A small class-conditioned image diffusion model, trained from scratch: 13500 steps.
Rows from block 2 of a small class-conditioned image diffusion model, named by matrix and row number. Rows with one number belong to one neuron. Each number is 128 + 24 x the weight over its row's rms, rounded and kept within 0 to 255. All counts start at 0. Numbers have three digits each.
After each neuron's rows are labels from the 100 images, of 14848 (inputs lightly noised), where the neuron reaches its highest value: "patch colour" is the nearest of a few named colours to the mean colour under the peak. Only what is clearly more common there than usual is listed. The data: Sentinel-2 satellite tiles (TerraMesh).
# fc1: MLP up (model.blocks.2.mlp.fc1.weight, 768x384), inputs 0-127
# fc2: MLP down (model.blocks.2.mlp.fc2.weight, 384x768, transposed), outputs 0-127

fc1.722:143142122106086156106166108078124142116136146119139114135151112120149142120131143129105154101101126126118126158142091093173161167154136120099090121153160113130114124101121110105129146099112119108102115121082139096136132133117179140137128138149112175104175146132121134179158127122141129126173151083102115128135102090123102095154128099096110123126107081120105151100158135152099222147108
fc2.722:160105172139155099175123149161123155135130131147124168130098113126103134122106093153139130173127139170152124130141117119139115133125140123103133155136104156141119125156158134153147129181126124146152152114095083132123109128109110119105126124153098103146104124157171126109137143146072163126070145143145113103200150150126136120158142139144121137094135118124098119151128133147166112079166
patch colour: green

fc1.625:070089155127120146103096114134096101108099110141124107114125114139134097159121134130095141145190072139151092142132139104117129135145120170088124153124168140097121164131125158117176136126118113151145128109088092127145119134109147111117098133146119106156175071170162116138152134110124107148149097127099070132111147155108102098089114091161137108128144120136121125139124150129138118143149
fc2.625:175107090142140144179165165110169144135110151099092167112115127131157139107127079105126124138180109120153119113102116143109117110134147098178165113145136110139113129131130099150097116107125139127098098098140137117160164123126087164137155148109115133134112178113107173111157093152182153114101129129123119129151091114141177158138110174132136133128118152105140130110147131156119152080129
patch colour: pink

fc1.380:109127117137108179135148102156108106090087092127154113105150110138141131134107122161144104148123129129111123106129134092128090114162172147111101141131115137102149141105181126140139143123114162132089098162110107110158109088090127156108124117103123150127123146142094146149131131116136186118127135136114140154159103094144129088125171128147073160134155087069136151135144138132115144153122
fc2.380:123131164080128103163125153089119129136170114131106167142115126117105163113176123067132133103137126141119135161152135118104158145119090123156157122098136110152107107094073127131153113112116128135158129077166155137117124125147126116155135130143134145158110104112154110085140105114147077133091115120118109104110157178094113150135109148133154115137124151155128092120090096110156114097143
patch colour: pink

fc1.653:110113139082155153133130112169123071134096138091094090139087132140085122109115150158122113113131176119095119094117114173141153121139077125128120133112086157135148118104137147092111162086106146116166128115102132126152118168114130162138108132106149168103143126088112142091138107144108119127118111098154126120127121080125083141154135112109143097173137144097103121124101119130129172109107
fc2.653:155142138138117096131144140120148148133126125131178142112157094138172107154143100101126132159108124120152132138138093108115119121123132102102105092132148122116127144146115146171125123117157137159080143092110098117097165111137136135160133137156075104117139090123131126113131157161154137175104133137129091092102102165117141150102159135119148170139089139130148151123146132128132111141136
patch colour: orange; pink

fc1.345:109117163138152100144109171145103122157099132125154114144093153136118173103107073120129127174121103124125139102097153140173149174149148131144103109115139154060142102118167117145152137117088135148086134170118128136134112098133175119163130128130130185118115140152133137140131116095124146175124101111183135165171133168163088128136094069124104104121101108139137123080148180169131095130107
fc2.345:115120140121150091103116144133093129143120114094136158119185172156125076177165107153106151114139098121120108072175119124143126180132145098137117116117164180128141110133133083101126102076106136106149169122130119130067080114153113133110119093157153104134096110121151142082120142144122111154124095114140117147141130141105108159117146106089117134155098090124139159087175148091101125121151
patch colour: white; pink

fc1.319:138117082136126131088132123172141136124125133110138181145093050110172161116127151097123111102103126087116145098156118157182099115114122127097120116134110133148178124127119130128123146152118125122165125114108144141172144154104087131169129109129077121118067126150131142113135135132131109137088117164089099092111142128123123167115120111083087105120105128135126169139121168119103150117155
fc2.319:117152160127129143223146132111130144095092115134110126128116169153099120144110150141134157163138129124149119166140104101105096140121121115151148144154160114096119127097131141127097126113146146131099107151155108154136135146136143135120116121140146102085141153115145123144133104128147139097171109122151124144170132152111100092093104100145176160106119078106152078149166122090166134141095
patch colour: grey

fc1.623:142092124162146124129152121113111140115128106120128109108189131135142181157093131129103113172151136137113144156149154110121087133075125077107119147140089138125120183135144122156127139110119159154113103151134111082079137192182088117136150163105145159125157182085109146147075105166142144172148117148152104135132148153093130115107086160120066123090179153086143146093125185100121159129138
fc2.623:126137135102140138155127128148100123167118159139158116110121146139159169123134145096117140135149122152130114081118135124151095131091110105131138150156119150167125113107107180166161097150143143139123134107172129116046122149129116154078159135096126136176184135105116079108119150094105130119130132197133071111115150117155114124075136123119129154085120143085129173094165117107099122116106
patch colour: grey

fc1.63:147139115120149128113060123120113148102112148117151158174127166166122111162106135155127158146102131178149095138103115115119120133092091113114146178098181141132099130131100118103100123189126182110125135169109102133111139102103138094124113077147152144189147136122103151129124079126121096135129169141114132120135124172129121133117127177132107097132123124130138146161126162112140177152139
fc2.63:129143145083154145125114107138149083107151108124133073174115120153114164105132175134160132107140158077136113138136127137151121180122118146115114135116129105146118147145116119122148136083106124155149130159129115136173154130135186168148119132158161111109149098128128143105083128134170137140114120141138126093135152086093147110142158106138082089146113132166106123094125088139158131162101
patch colour: pink

fc1.179:093117154121138124091125104110157150144119090112112149109118139114098166116116131122131132138100126166154108091114140113138132148112162155140131091110121144118084162148106136154115118142066174118133136182127125161130150152120077101134122122081096133164113129123141133083102093124128089119152109138136124148122157081175121088136095128172119142160158115098080121124112126095112159108132
fc2.179:128123159090133138149140108124110146097086131120150102141137134118129108113146141151107122111100101115145154112161136074095117080163113164113115132170120106127128138140127139094148108127130133166133151154146127109109151131151116126116109137145111131158075112145152106102132106142131085088130088112123089123152112142087117138175115137106128128136152092141132155142133128133120143123130
patch colour: orange; pink

fc1.171:152092126122107156102125102104123121110118092122104144156134133154148150133149116160138103116137121141129141133132081144130157159104113094125114158129156083146136176130157170132122108139148155140116141134114129169133100157140154115139095093115119103129169158157089156124185131135170145148128142107155102136128120103169117139099101117096154085142165118095118182148089116109157119134123
fc2.171:122156131149174141131109114142105141143125108136128109079160143139110098099128119091088134184096152134162119168144127103144107094146142137136131149109112132076086121195094111124100189134127083113138092155111158114116156125116102121181137141153146157132061126131133117118091112126116096132126115105131165125151115167099130116148159119109159150145075150145100116124165143138122126108154
patch colour: white

fc1.228:129101090112112164172191095127122152120141151125132095180136141141105136108106134106111153108133125139119141183126117108138123078150146139128110158141128141111121173110101128147107129102127132147151120153129145138171083185082122173112128123133104117175116101140143152091133172123124147083124100136053141149161110177121133128140131140105139125142124126041141143069119157128122138126124
fc2.228:096164098094180081084091125123100088182141123096130155127099089078162155150120103096136131122142110085156129087120141137113122161113106124141119117111117095183118112144134131125117148130140138118152148121153140100087126081196136124125117170145136086072170164133133123152109116106127116148159167116161157157090129104197121120132112120177152118139141155148115083119125091146185148139150
patch colour: white

fc1.757:151129090119120119118111111140111106126105111105086098109107146137156127111142148125119151111152142109125141109118112190153106134111152123113126170123091140108118106126128110138113099109145091074111157121105156142129139094126118142119068102132135139098174090111145089127101140091113148154085151097128076125119142130135131157164097111126187174107130142086121114076132115094066151121122
fc2.757:093144139135131141123170115153168135161110150118156155122131103164124122123150107118129107130148152128128156135178157142144118115146105118148154149140137146163140173095138152141122156136145148161115108095174101167108127109151144091136155156114141139131128124131100116070148154141159130143168156169155132129144111144085149134148128154154154144126201093102116135190092137097150144138143
patch colour: white

fc1.367:124108145105123158136113151106103151147120083160174129117084138081122139099145182139162113116097105142141129162156064070125137099151127129140139156115120100111135131128145119145111128105148120121143128145167099127122125099129101132149187126140103121164126155158144138136156164112112105118108107134121132127154094088166128101070134157135124137130085118122148099146115145175138130155134
fc2.367:144107145114146073097142125104150102116152143062107156123128121130123133130139148120149130145085103122114107146081141124153088112134101123159113122104110118105173158125144133127103109134143114140118114105155090161157151111121092122137120115119118167128108125095115106136115162161101124126157110163113111125105109130089117153124128102098105124123096137121163134105167124119129156137112
patch colour: grey

fc1.685:101118069119094132093119112153154120146124184105084118144140147176180137088144112177148111093118131142119123122091114100131136128127124130128095103129102107127124119112140105116156149106133154123131123144113104176140110164105134172180177125118099116148147095122124137173123169164075168114133116124104121136139125146119125128134119132105126139168093165115134106103125179113130097136117
fc2.685:164141146117124102176130123094101107131117101148126135117149102108086147135122155088150127158115104154098127132173133168141112105117122146134150101116109187124141145124144154153125135117184101097137142113120105114093124064097123095085124125095151087147143165135085179114119134076168122123116090128107119146140135116118149124110155095140130139122162106098158136146124119101163141118112
patch colour: white

fc1.399:117144177151169116130128145121137102093098147084132143053096115114148137124167119137096134154084163105166090115139109127132128122109092121121140179125175104135152125127152153116114110153130134137083131102076094181148130088128100137117117156136128138143180121103150129103143136128140125128118121099159116135081149174163112101136141152101150134087120049117107117132133122094126134143108
fc2.399:138117145128108141165092163155122173125138069160157135149107132115094118134101100134117136103158127124115115092136123146136168156129130123155115119126091130094086149128138151138116105138113094121147114147145150141130130088127106141082138102097108114146131142134146082166118137128119097066151141149137113143094131093138152123139114110124107090097093100154149134101127088167126148117171
patch colour: white

fc1.317:126106112128104156075149119130145140104166110093150116137115149099140117155116064127140149090153126130148115124132101121147140102175088133126128192110120099106122102142124137102135111155129134118114090155175121130121132134169135140173171093108134120123140134135119175119155108095109131143166143109183156152090128107151161133080110121096090116170142141103105111157136124137129146128156
fc2.317:158136122165117145124121149190089123134127158142161131124109112147146129101120132115068084136111094135143115127129064121145119123124116125140111187140146143109154075147145143129133124151131122156105146117137121096130169125198136145126142106133140108143171125117183139103116144111151096080115142106147103136090106137109153151063149152122113155129121101133084111139135115124132116141153
patch colour: grey

fc1.412:104069134184138147150125131140084076100120146078105122156104130173109098107153105120092101132145126137140179154097132154131123124112113103162137136091117141133096146100113172148141146130137127138111090130130103128113080146151165146144129134202110132170106141140136102143108103131136091103158109099046116149152123138145154189144130134136143125162127154105145142146136155092105126132127
fc2.412:097128135125136156132145134150138189148137101155135118140141134133132157148087130163154152090093115129108094152142112146173138120154141140111122136111090137144091103138133094113143166170135125124136157153156133143149149089130094136133154170112116162172149147088132142156156126125111176091112179109183119091087122094072133125151132114086168103100098102079115139149106127154109134120161
patch colour: orange; pink

fc1.104:152107100159138080069139182127110125121139098128123111123163104120162167146141103100111145137119139125110124142117103138135127129122117128127133125119091124125093089079151100173133104158153122133146088133166128091084161146192133141105130153083139133101124137114125117102118103100117088124070176143169129113136125095158153127112121153149121121121158135086131135141124153143124111167143
fc2.104:151145151140115162172089106147142122134158122136109154123082136106111145112098166183122129127106105128156119107122125170127131113141135157148109147097173163125123115149118167105165112130188134121134159094142114134172102176107151162107111155139141108110129090154119122142118136148154129150153096143140137131125106131165130122116132119058093148139123100127138155145167143123116120115126
patch colour: grey

fc1.26:124127114142180102111192118122154151164071130102121129142104082121095141097146135102138101133129139116116123123156145124140104152144100109162124134120095090113143117165122149136133112137151119145090184127111110111136110119104150124172082132126148123103124107083099157081100150177149119128140134139151105136143138139160178146152140147189148129133128105139125127182141110086122149147109
fc2.26:130147119175121161113104141159115095094120080154163077112138142142146084170131115146110145095115099153143122109125113104105131157087130147157156113149187138192125143127141143102076135120082159135146051158127140130119119122159132156115184093119098118155115154127121144137139136123117164149154156116116131089112073142095112130135151119147124141090157115104129150119151153147139084132131
patch colour: white

fc1.27:129113094139131164148113091102134154100155168150112103125149068158099119182140085118139143108116142148098088154106187156119120139159120096120141156131150150131114151111125098149072118142147111107151109120145133108098136137117141167158110120149171132174108157138129139087106158095133117154117154101079113127132111139151101127127121132094171149146143136121127140112102149134112134130164
fc2.27:156127144143153115140105158150121108161125104128123151053111129106128132133162156159119119114138126087135147123118119117117101166114137138156134121126123106172134103155135170148149133126122177151118177088116166151146118122123101065149114165137074122102149104120141116141118111134137124125143106126168088122106127097120142094125156091145136100109142137126119110145171162137130109135132
patch colour: green; cyan

fc1.622:091116106109170140144123147127140139098115121179122134139154134114157113136135099118087124093155127135091105119055136168112125105137129106103109082141116123081107115120125148153149112149110107117168113108150091147167135154130119173084097128115161112139140117128182144168098132142150112117098113120149137109133125162135123071071159080144127094130132112126159161127127090124116119150189
fc2.622:131088158126089153117112105136134123128130084122149124095078131142099141150149154155139137122105105112165146106141132081155107152141093122177122125142188150173124156123119084111129124143115086135150123118121154118098158120098157123150142082121104152122154088110126116120138132073108090119165140091141080142098116102104129129117136140111122152138133097099094107135133149127111109113119
patch colour: pink; white

fc1.449:187134126126129133085147138120135110094175107127123111116156144148132153122118106140128084143095114121113140115076089118111125078152115170114103124123180108135083177123181102132148083118149091169097149133119173109093141092172126082113114146171171114155194160178143116099128149100108172151117132090159142121125146138131133113152108124151147101137115123099115132131119081160074113157121
fc2.449:072107142120146139107127130150171087108107115150112140132108146115119137157159107121071134165160176156135105166127083117123113120117136098114139122125134120098152139115120135128145136165123113085118135127128114154095134157106121144164116115172095144114095152085175096165171138114114106150137122148124114095148065141124137126137136167144116096127137152145122123131136098134147135101080
patch colour: grey