Rows from block 2 of a small class-conditioned image diffusion model, named by matrix and row number. Rows with one number belong to one neuron. Each number is 500 + 50 x the weight over its row's rms, rounded and kept within 0 to 999. All counts start at 0. Numbers have three digits each. After the name is the row's rms in percent of the matrix's.
Before each neuron's rows are labels from the 100 images, of 14848 (inputs lightly noised), where the neuron reaches its highest value: "peak at" is the part of the image that holds the peak. Only what is clearly more common there than usual is listed. The data: Sentinel-2 satellite tiles (TerraMesh). In brackets: how many of the 100, against the usual share in percent.
# fc1: MLP up (model.blocks.2.mlp.fc1.weight, 768x384), inputs 0-127
# fc2: MLP down (model.blocks.2.mlp.fc2.weight, 384x768, transposed), outputs 0-127

peak at: bottom left (98 vs 11.1)
fc1.172 121:542495472535543503532491577475505529441514476608548464467547573470544495465502531506494646565536518428541510509431478519583558532553456575597530402572561439534546488579529551390467433504427480507586462497549562517552483480464415467466518515551547499519492523471455460417533541422527482517501440497533447557444570548453581536469515419497473580487549465431483525523546528475487527564478
fc2.172 109:523423498504416501479530531560480558543450493547450459501500512521525528453468502471511455517513535540518479537542424531450453433507441485570450553517515476536528445460488511472544454542481524419537538444469510545618517553498520465466503491438433461418485511520530459551523450555500395517530467520507457516425470491566522445465401525571568471404574552405508434580504534533424490459466

peak at: centre (57 vs 11.1)
fc1.662 104:519475457464442493439535537494471452513541464393525463463500486473524519504548467459499439450513480413566440546506477532555550487469496506423485593556504432550427415590466535551419443609566446543563468478445475503443501489557558527442431489454528541436525503461545625425540469487480480571599439448440550479447464538479414596488486533556561492429458490487508490456551449515596563447438
fc2.662 105:503534502470511379606461515484523493527536487564485544553480531529484525518483550553459519495495459517471501465427497545534486582536452435466516464505429480579582482421480583477573435461406522603501468492519568513492495410470441448518553489619500493559556532511464389521460452501524458466358432473438447449504595519538548449436510523537564546485569596583504478490429482460429395477573

peak at: top right (84 vs 11.1)
fc1.273 150:486594550475555469554432539547503462532531498573543472542459610391504504431531503485494547528562545476451548586478502549508521492500499559599544440516519446579459482546397556465444457515407516505532523506561568445508495513496432531432493510501469492499486569492515547419541449479534442491592510510489422492439616562418429506441499433480514544498531497457481505524617517515490551562455
fc2.273 120:497470446502481541506521470548546556493442421586490493493448589537532497476486508477523461531530540501525484535523441545470408443522523466526472520536584530482460456442494512412493449531457491446505529499509549624567515548511526449534485488528397555458476490467484512583520500547544463459528478542535492474457463505576507500389431622571542478496533516484463527577447570529405420438490

peak at: bottom right (87 vs 11.1)
fc1.426 120:453540508453577531528525500494583457544485463531501554474464507517462595492584461500531546573427504534443462569387529461484526542578673457530531577529473517516533512531471502512477467519479607588457405538487430524488537351470550533511434566427554454442478473537496505469484563514489464539450527528460511442531482505531476570594551573460469543459534525473554470488445509478528526497424
fc2.426 095:473455478538551423342522470522410452445560539492527554543415385435583563550496558543432501553544527502494488453549464500448475515466439435463506524517479427433469459500498498523587603524536448417552639465458535487520469535448524580515507489537462398537435521400520503526513513572462515547439447445552489506492479467580473514466568498480465509532545487482483445474514479443431483450545

peak at: bottom right (100 vs 11.1)
fc1.763 170:504540604455524557473500557523572439520456511442443591461503488419395548486505501489491433507602519538482519627533480544427539502480531472421469505444556563451567482394464513477509528550483554416509563520503423488452515473494473535468510487478442484470420488476572486538589481481522431574495505416492399490476463544445485449463502476495525553497521491554529434569494617473510535483443
fc2.763 143:465524495479508580527430507566560571488505536500451447421532532513455502468518384416436525535514580496569532473426398517538573455564589497538455465521462548510475548475506557446462328531516394514515495437537489607501510442598458457470500468568491615532619506611490452530502588379495479482487513451485498509545555524530510435500469512493567477533450446459417587546529486536544512483519

peak at: bottom left (44 vs 11.1)
fc1.760 088:404408490557495408493565545495500515469506516472537455494487607570508489549565500540528558523533474422486525574528528479539552497578595458643612437535472485471492509402510467447536477403444543552486498416461508547503417461512516575461543568437449455486471435488486505532487421589458528491467476529429456535471494520465502640476479574522515476442529408494480446541485381507430518484567
fc2.760 083:510509489540578514553444400531482467546526470449440466571506496426535590524444502467531527455540494468448497513520397562495496518499468466514431545456531522544509490547467400403482491592565437463482499466580414480503527615482472476591491442463537561475486525500561450456605551488377466517468534491517515483517563480535512354531452499474508420530510520510550450461509494520561443530528

peak at: top right (74 vs 11.1)
fc1.544 106:509505551471489488518533508451482573512502525449654440485476579538456464537461510457441453515467552432513520434479433493457508469373517495378490514453491554528447452482400462420473600479451474593471391537444507460543535570596423509434445454501407514448551489573484608480526535514461493490466489532560531388488558402533435507526511494521475408487490494468472513501521541357554493509582
fc2.544 084:490540493594507534558443461664486497576522460470461518551503555535453507559463523632574462467545447607444552550535526518507457538557476509578492513517594470472588418518549539534543359510490472451532491548472507504527538514471490531617412417466550418541434484476598384453554417526397501516493513438419504532489499499491552473398482489524516552538547498495533517665499421619487566495444

peak at: bottom left (50 vs 11.1); middle left (44 vs 11.1)
fc1.381 113:365461518489480493530480480561450636453413498516594462388556527482449471462444493540565541451378493458526409612534547515450491428520531461565460498483472488544430449564500553450572539568489457556490490639422528534537499542554463530441406459467511551523505519524629502457488468595461435483560515511468587428482543512568571566589470490469422422504541448509488467434474544496524451539542
fc2.381 091:600543522489496509538593561490448486547588582433526523504419501499518417580478595503538424492558415543474564362497480505474544515522527521486610525531543543494480494498532501471476557391513533518557361475508480445536473480453512453587495443425518526531423507520453542492432487534459526454582489590553576531518572543469453491475602442410511604482520575508537552464465498541500465563533

peak at: bottom left (100 vs 11.1)
fc1.461 135:360508476517491485586432471488498571489446518501493427617465515492472496444504500514553527487446581427403439555599529488574498525451518504527475423510486495491516426533461547479579551504515538497574433597438475564524501530503564567456543518428465559533437504479493531492425440605601455447556555537526515505462502566521516524494546490527438512512488473553472479490497487489526466568537
fc2.461 100:592479478544501535518578437509459470536546455546478570536399470535505437412582522461511490492553428497452494481471538498397451545473420476465502516451454517593481494447450487435428607427502557456493522564480520414544506516389551441449510456402544440485429480495390598451528457642546525478469477551498467568477518460601462509518469476477557590460540516477570475485472476463512442492524

peak at: centre (75 vs 11.1)
fc1.223 101:516504512449515529444469418514508375486437546457389444444571546467466422537572492578466506489561486516529530534529516470482566475568574511461507592519470461464542566576559447554464415489473466547509494408540470384408417496533499464531468542526508607459592520515507515454582613480521585495481514432484522446510430495417483504554429438469486473517495524483530537522522498512485522532442
fc2.223 109:530465495571442511519451522441532592436553484476556562482450503538580529509498535511549612456388427460423545449543528483457513512410542526575488537534476517554488426492448508531510541498562551495553418517383473436591494487440499553395537432417490500517477479536463565452444454577512418498476460517417437560491538560497486528504545493497511578514480577558568456431465527392455560455512

peak at: top right (29 vs 11.1)
fc1.420 093:523515519498509478408542380528502422552459458514481538482437529479490580374522588498509478580497578473450608402444602533426508453525501461556474560519613426513539512500389515501527485576531477448361494480523471502523555504489460603520553655480554503442514551511415479458438463563508439467509627479566475522552537547548515521483497507448495430528450380507513484478525521479463410562421
fc2.420 092:519511581444468468519474560474513518503568468439672488572444422501536452498433439481492533594532463545563471476515517409510515577486470472479483559497417535485463373417531572477559551416428449483573421601374503530555470424451461415458452520489465485530444492486595550610564506375501561464552471564497495499488567521502493475526489448459510544494537551515537541544508553462459542548536

peak at: top right (83 vs 11.1)
fc1.222 169:433453464526524515584414491527417543551524466479438536598504536519572462504523481399540497526507517543449592501522538482597468547397509517502480471442522524490463619487395549534614562499477539500477465471526475405452541513478503519508601483483507512554455526475448572500504439602496494494524425605490468529516464473495449431491454482515581536566419461542456563594536521519604492527547
fc2.222 136:516499385433506549594491446547476599569458362417506494576513623505524506409459593462555389473600547401464590481507515451533510487532542498468387466519572574565506498446455569442457499390451484488590422495448482498553538513505495471478526485486464519496621516504472564560494540602502627396519522459514456580545482490469482480455459591590529477472452389503513516507473553509561523558500

peak at: centre (100 vs 11.1)
fc1.39 103:510446558429484503431533504438485383497509515539458479395552430548525480579391494539467470530542430530504525512507564488458486438532527507564473521446556441452477523486544508446524618488510489467464498490446467458372465522540456419488447411616468513488517502498471456536588598605446525558462474428535611441585466444532549535505489494510415503519555420533479505504491508482504496444550
fc2.39 117:466530437560456480554406426528544572462500505466509548567508503569520491419577557464491494416462542613458514503561457440449607575469474438504436563531459421515552469466503512502544518500553518482491410415510472432574509509406574492542482481505473518566503562537497569489489427583555392394578475558559506604426524551508492505601600558452555526480521533541553508447567477511576499483569

peak at: bottom right (53 vs 11.1)
fc1.142 094:466434558485508515503492540528492509493467483440534484458491454512525509470527548484508491503468465527528510529572477478459507547537534479479527514439570513518528631530499504544493515473562524500430504513437534538498552480551467480435483588608487561472522515473447524555602501409441487406491526629494561518483454416478514418498510521515416426465553542529454551507508478439481372560493
fc2.142 083:563581445514507528490515431487502471432653469504436576585542452480453447526487554490456560486474607503512522504524498559511524509503451491452506541466473590543571357376458478436469558521444520545528488526552480412512376581498552443532437480518520489493475536530465496422420481648505467620475529468487528514517567554467444447503458512520550436443470453479467465531457386575525556524514

peak at: bottom right (68 vs 11.1)
fc1.673 103:404504467495450461459533536543516491537508537489516523558509422610444512528523542466420549511499531493483529498484395353547581551426563516498546472517425478507646530499448458442564473427340490476453536607541435501471482541554498524523420538492433508577498534434546536484453527441572548502461450439444453574523446559514424515501505520487519523409453493513482546516564458478401507478539
fc2.673 091:607475463556538500489510539506473505489502552573414478469472555442559575481519406497581456487550536502520486570463517560476444490578507463549439485399526533487400512540541489576400541556560530500546480453391496484525459453439487442451522545501577527462527435508496497492458498578562410464510566502508566449545583472577608528471496387517512475543486538474540413442491550489564464488443

peak at: bottom right (28 vs 11.1)
fc1.252 087:500439560618482534509616489579487505501451524482507546493392528486543538517469525506581404438425420416567566515494446564586428450474543487480509516603565513440400453520528500509499606599498558469572495482546470459486536481382527492494439507542466513451572490477499547497491513523459535539498501526515530562525414503531584518525596494394478469461460539502526535473525506443442508593553
fc2.252 090:592477497490569541497408495596425561599600488513567459468525556534504550509510471467427483468478599541510447477521526426512551532460494383547531551516476429519657563503441514424572369405423511562480545571442507542556468566574571513526553486446453620513523489503478429475505578509455477447539505545554556429551487572403475462479411491486533499491472487481510450439559504461562543464496

peak at: bottom right (30 vs 11.1)
fc1.154 084:562430377508559523522581583472568494514535497504539490452503523541558467555507569586461518456501454507484413511492465417392484578517526524528566525480495496496478441579433435513500628487531469559503567481446435511579521451422523593442435451457459537546501501489505501467559509461483546414487541447443492559509402451524472477489465504509452523531508427502534556450564465530517466378424
fc2.154 078:479480574585522457444399430492537496462472499498503477523487465443543573498540364499499555549424486482566374492510500559484461567547553469454432557483503459479607531495521486540501460607473546582460524520552467468518529592471511494511534527511459459446472447534476465512413501503394474507435483482445496508468509472519544517421450543418575470395557544554503370506527382556540461565573

peak at: middle right (100 vs 11.1)
fc1.373 124:481550505455498541499578443516595443519507437486409587430521575458465496476449508412528505521565465615452479485488502436500476559511641412455461547481528554551506477479436490468547537526531587495524403455484320487434531492474529499580429520531567505468471462439552526480525638538497450535527610480473582540571481536515531459553598544423443462557506459483513506505429512431563381456480
fc2.373 108:386448612458483538568442437558595509559418463525468502516454498547503414522467597607472515481576566497519436677467441561417432571410479452475554471474537536464540494538567478565568481593449463431517545595508485576395492533409481547497561500465453469425525483526523519528526564510534513550453443507446452487513463508511560523464428532582430489594582433591453474467525462530425545437414

peak at: top right (27 vs 11.1)
fc1.726 093:567510629425515565454502510489446466390545512491509513483508448406481448502534481506459529458531558535433454339400590468501449485438531430482497469520505491566544447505589459394494495411512519579559466516479550468492519466528535576470564531463503524530508524542456520470475582479486528504512511438421504529505474448483555532476493578487429480438527546430525495488506524589524566583503
fc2.726 092:514452443502509510467500466443492520585489455499453557435509577462517509489494544538497539488476492504526459549496557526499450427406552560556411524472468566426429586546461514571535463506513590469513475508487519592530483555482486506429551383465506444475423465512479461533523531566509515432545440534447507447510553605523480478511526438480547535551427477506465500521488516417561527375460

peak at: middle right (30 vs 11.1)
fc1.589 094:536497502473435556491543481527526533478487521601497505519594488520556561460459451495537518567540551501528517465459529524444491431449546458558492474526489482484607450581621445451531466462444502546349461501539570519523515510495632550577447504452385486464497372442539503532452494568432523496487523490470495489456452424462563500506482517503499512466487451441421512441482484438479515482468
fc2.589 077:606438555462591424573446537481507451530544500440513526595522606498489450494452560524523417388439473482475535549499564454423599539582470524503535479508471461518462521549436542431504503517490505514557459484404427526480496508423488424436523520485498407515551490514491432443487594566580437644448582542524482454470550534567510429507460490460447523536507507566547432573458521545439545522460

peak at: top right (46 vs 11.1)
fc1.704 117:611589472400422520414468552463613455398410525491527570433500555480499470533571582602468521448474516396531471525473524523416476464472378513484446509514512493487610490473513402619402502529510500451501584468489535383529547414445484410482585446538480408458458438419479501465540511434558520528537452442483507487479543489422560494480482463470458514529466506497523530555532514497461634455491
fc2.704 093:441513574617549565470507387551469490507476459527499491535535460526396494348468429522491551501497564592465462538455453547582491419520507478484524465574573453449478467500436502456525469589624446524501470456541496573522453597548421521460474580545536466485515503550469506483498550454547534531495538512519504539573567489579441388533452518501481495528480388500446478513535532394467428506508

peak at: bottom right (32 vs 11.1)
fc1.276 113:517432539513497494502522525489544514512487531438466511527431464447471539459456459476467561501510574414509504504564604615549474497480500396533463564527508463511432412488493462527598504585503469452453601429534548509481509430497599504523383565547463385487476466414440516477477386422491537466512557427518498442477534516445398524576506523511581496532480532432503523469473560481418499576495
fc2.276 092:419483459468520452489536433474416567490510461529562441537514512536508534556431447494507549540500545539498431445462434502474423510506541577553540520506537441505543508525489497448379476479542450488525476508515504510503448468583409486469504533454464574518557577520528506515485580476515497559532545480543512517378524517542590567462465472508550513499553504529611468506520522390451449483428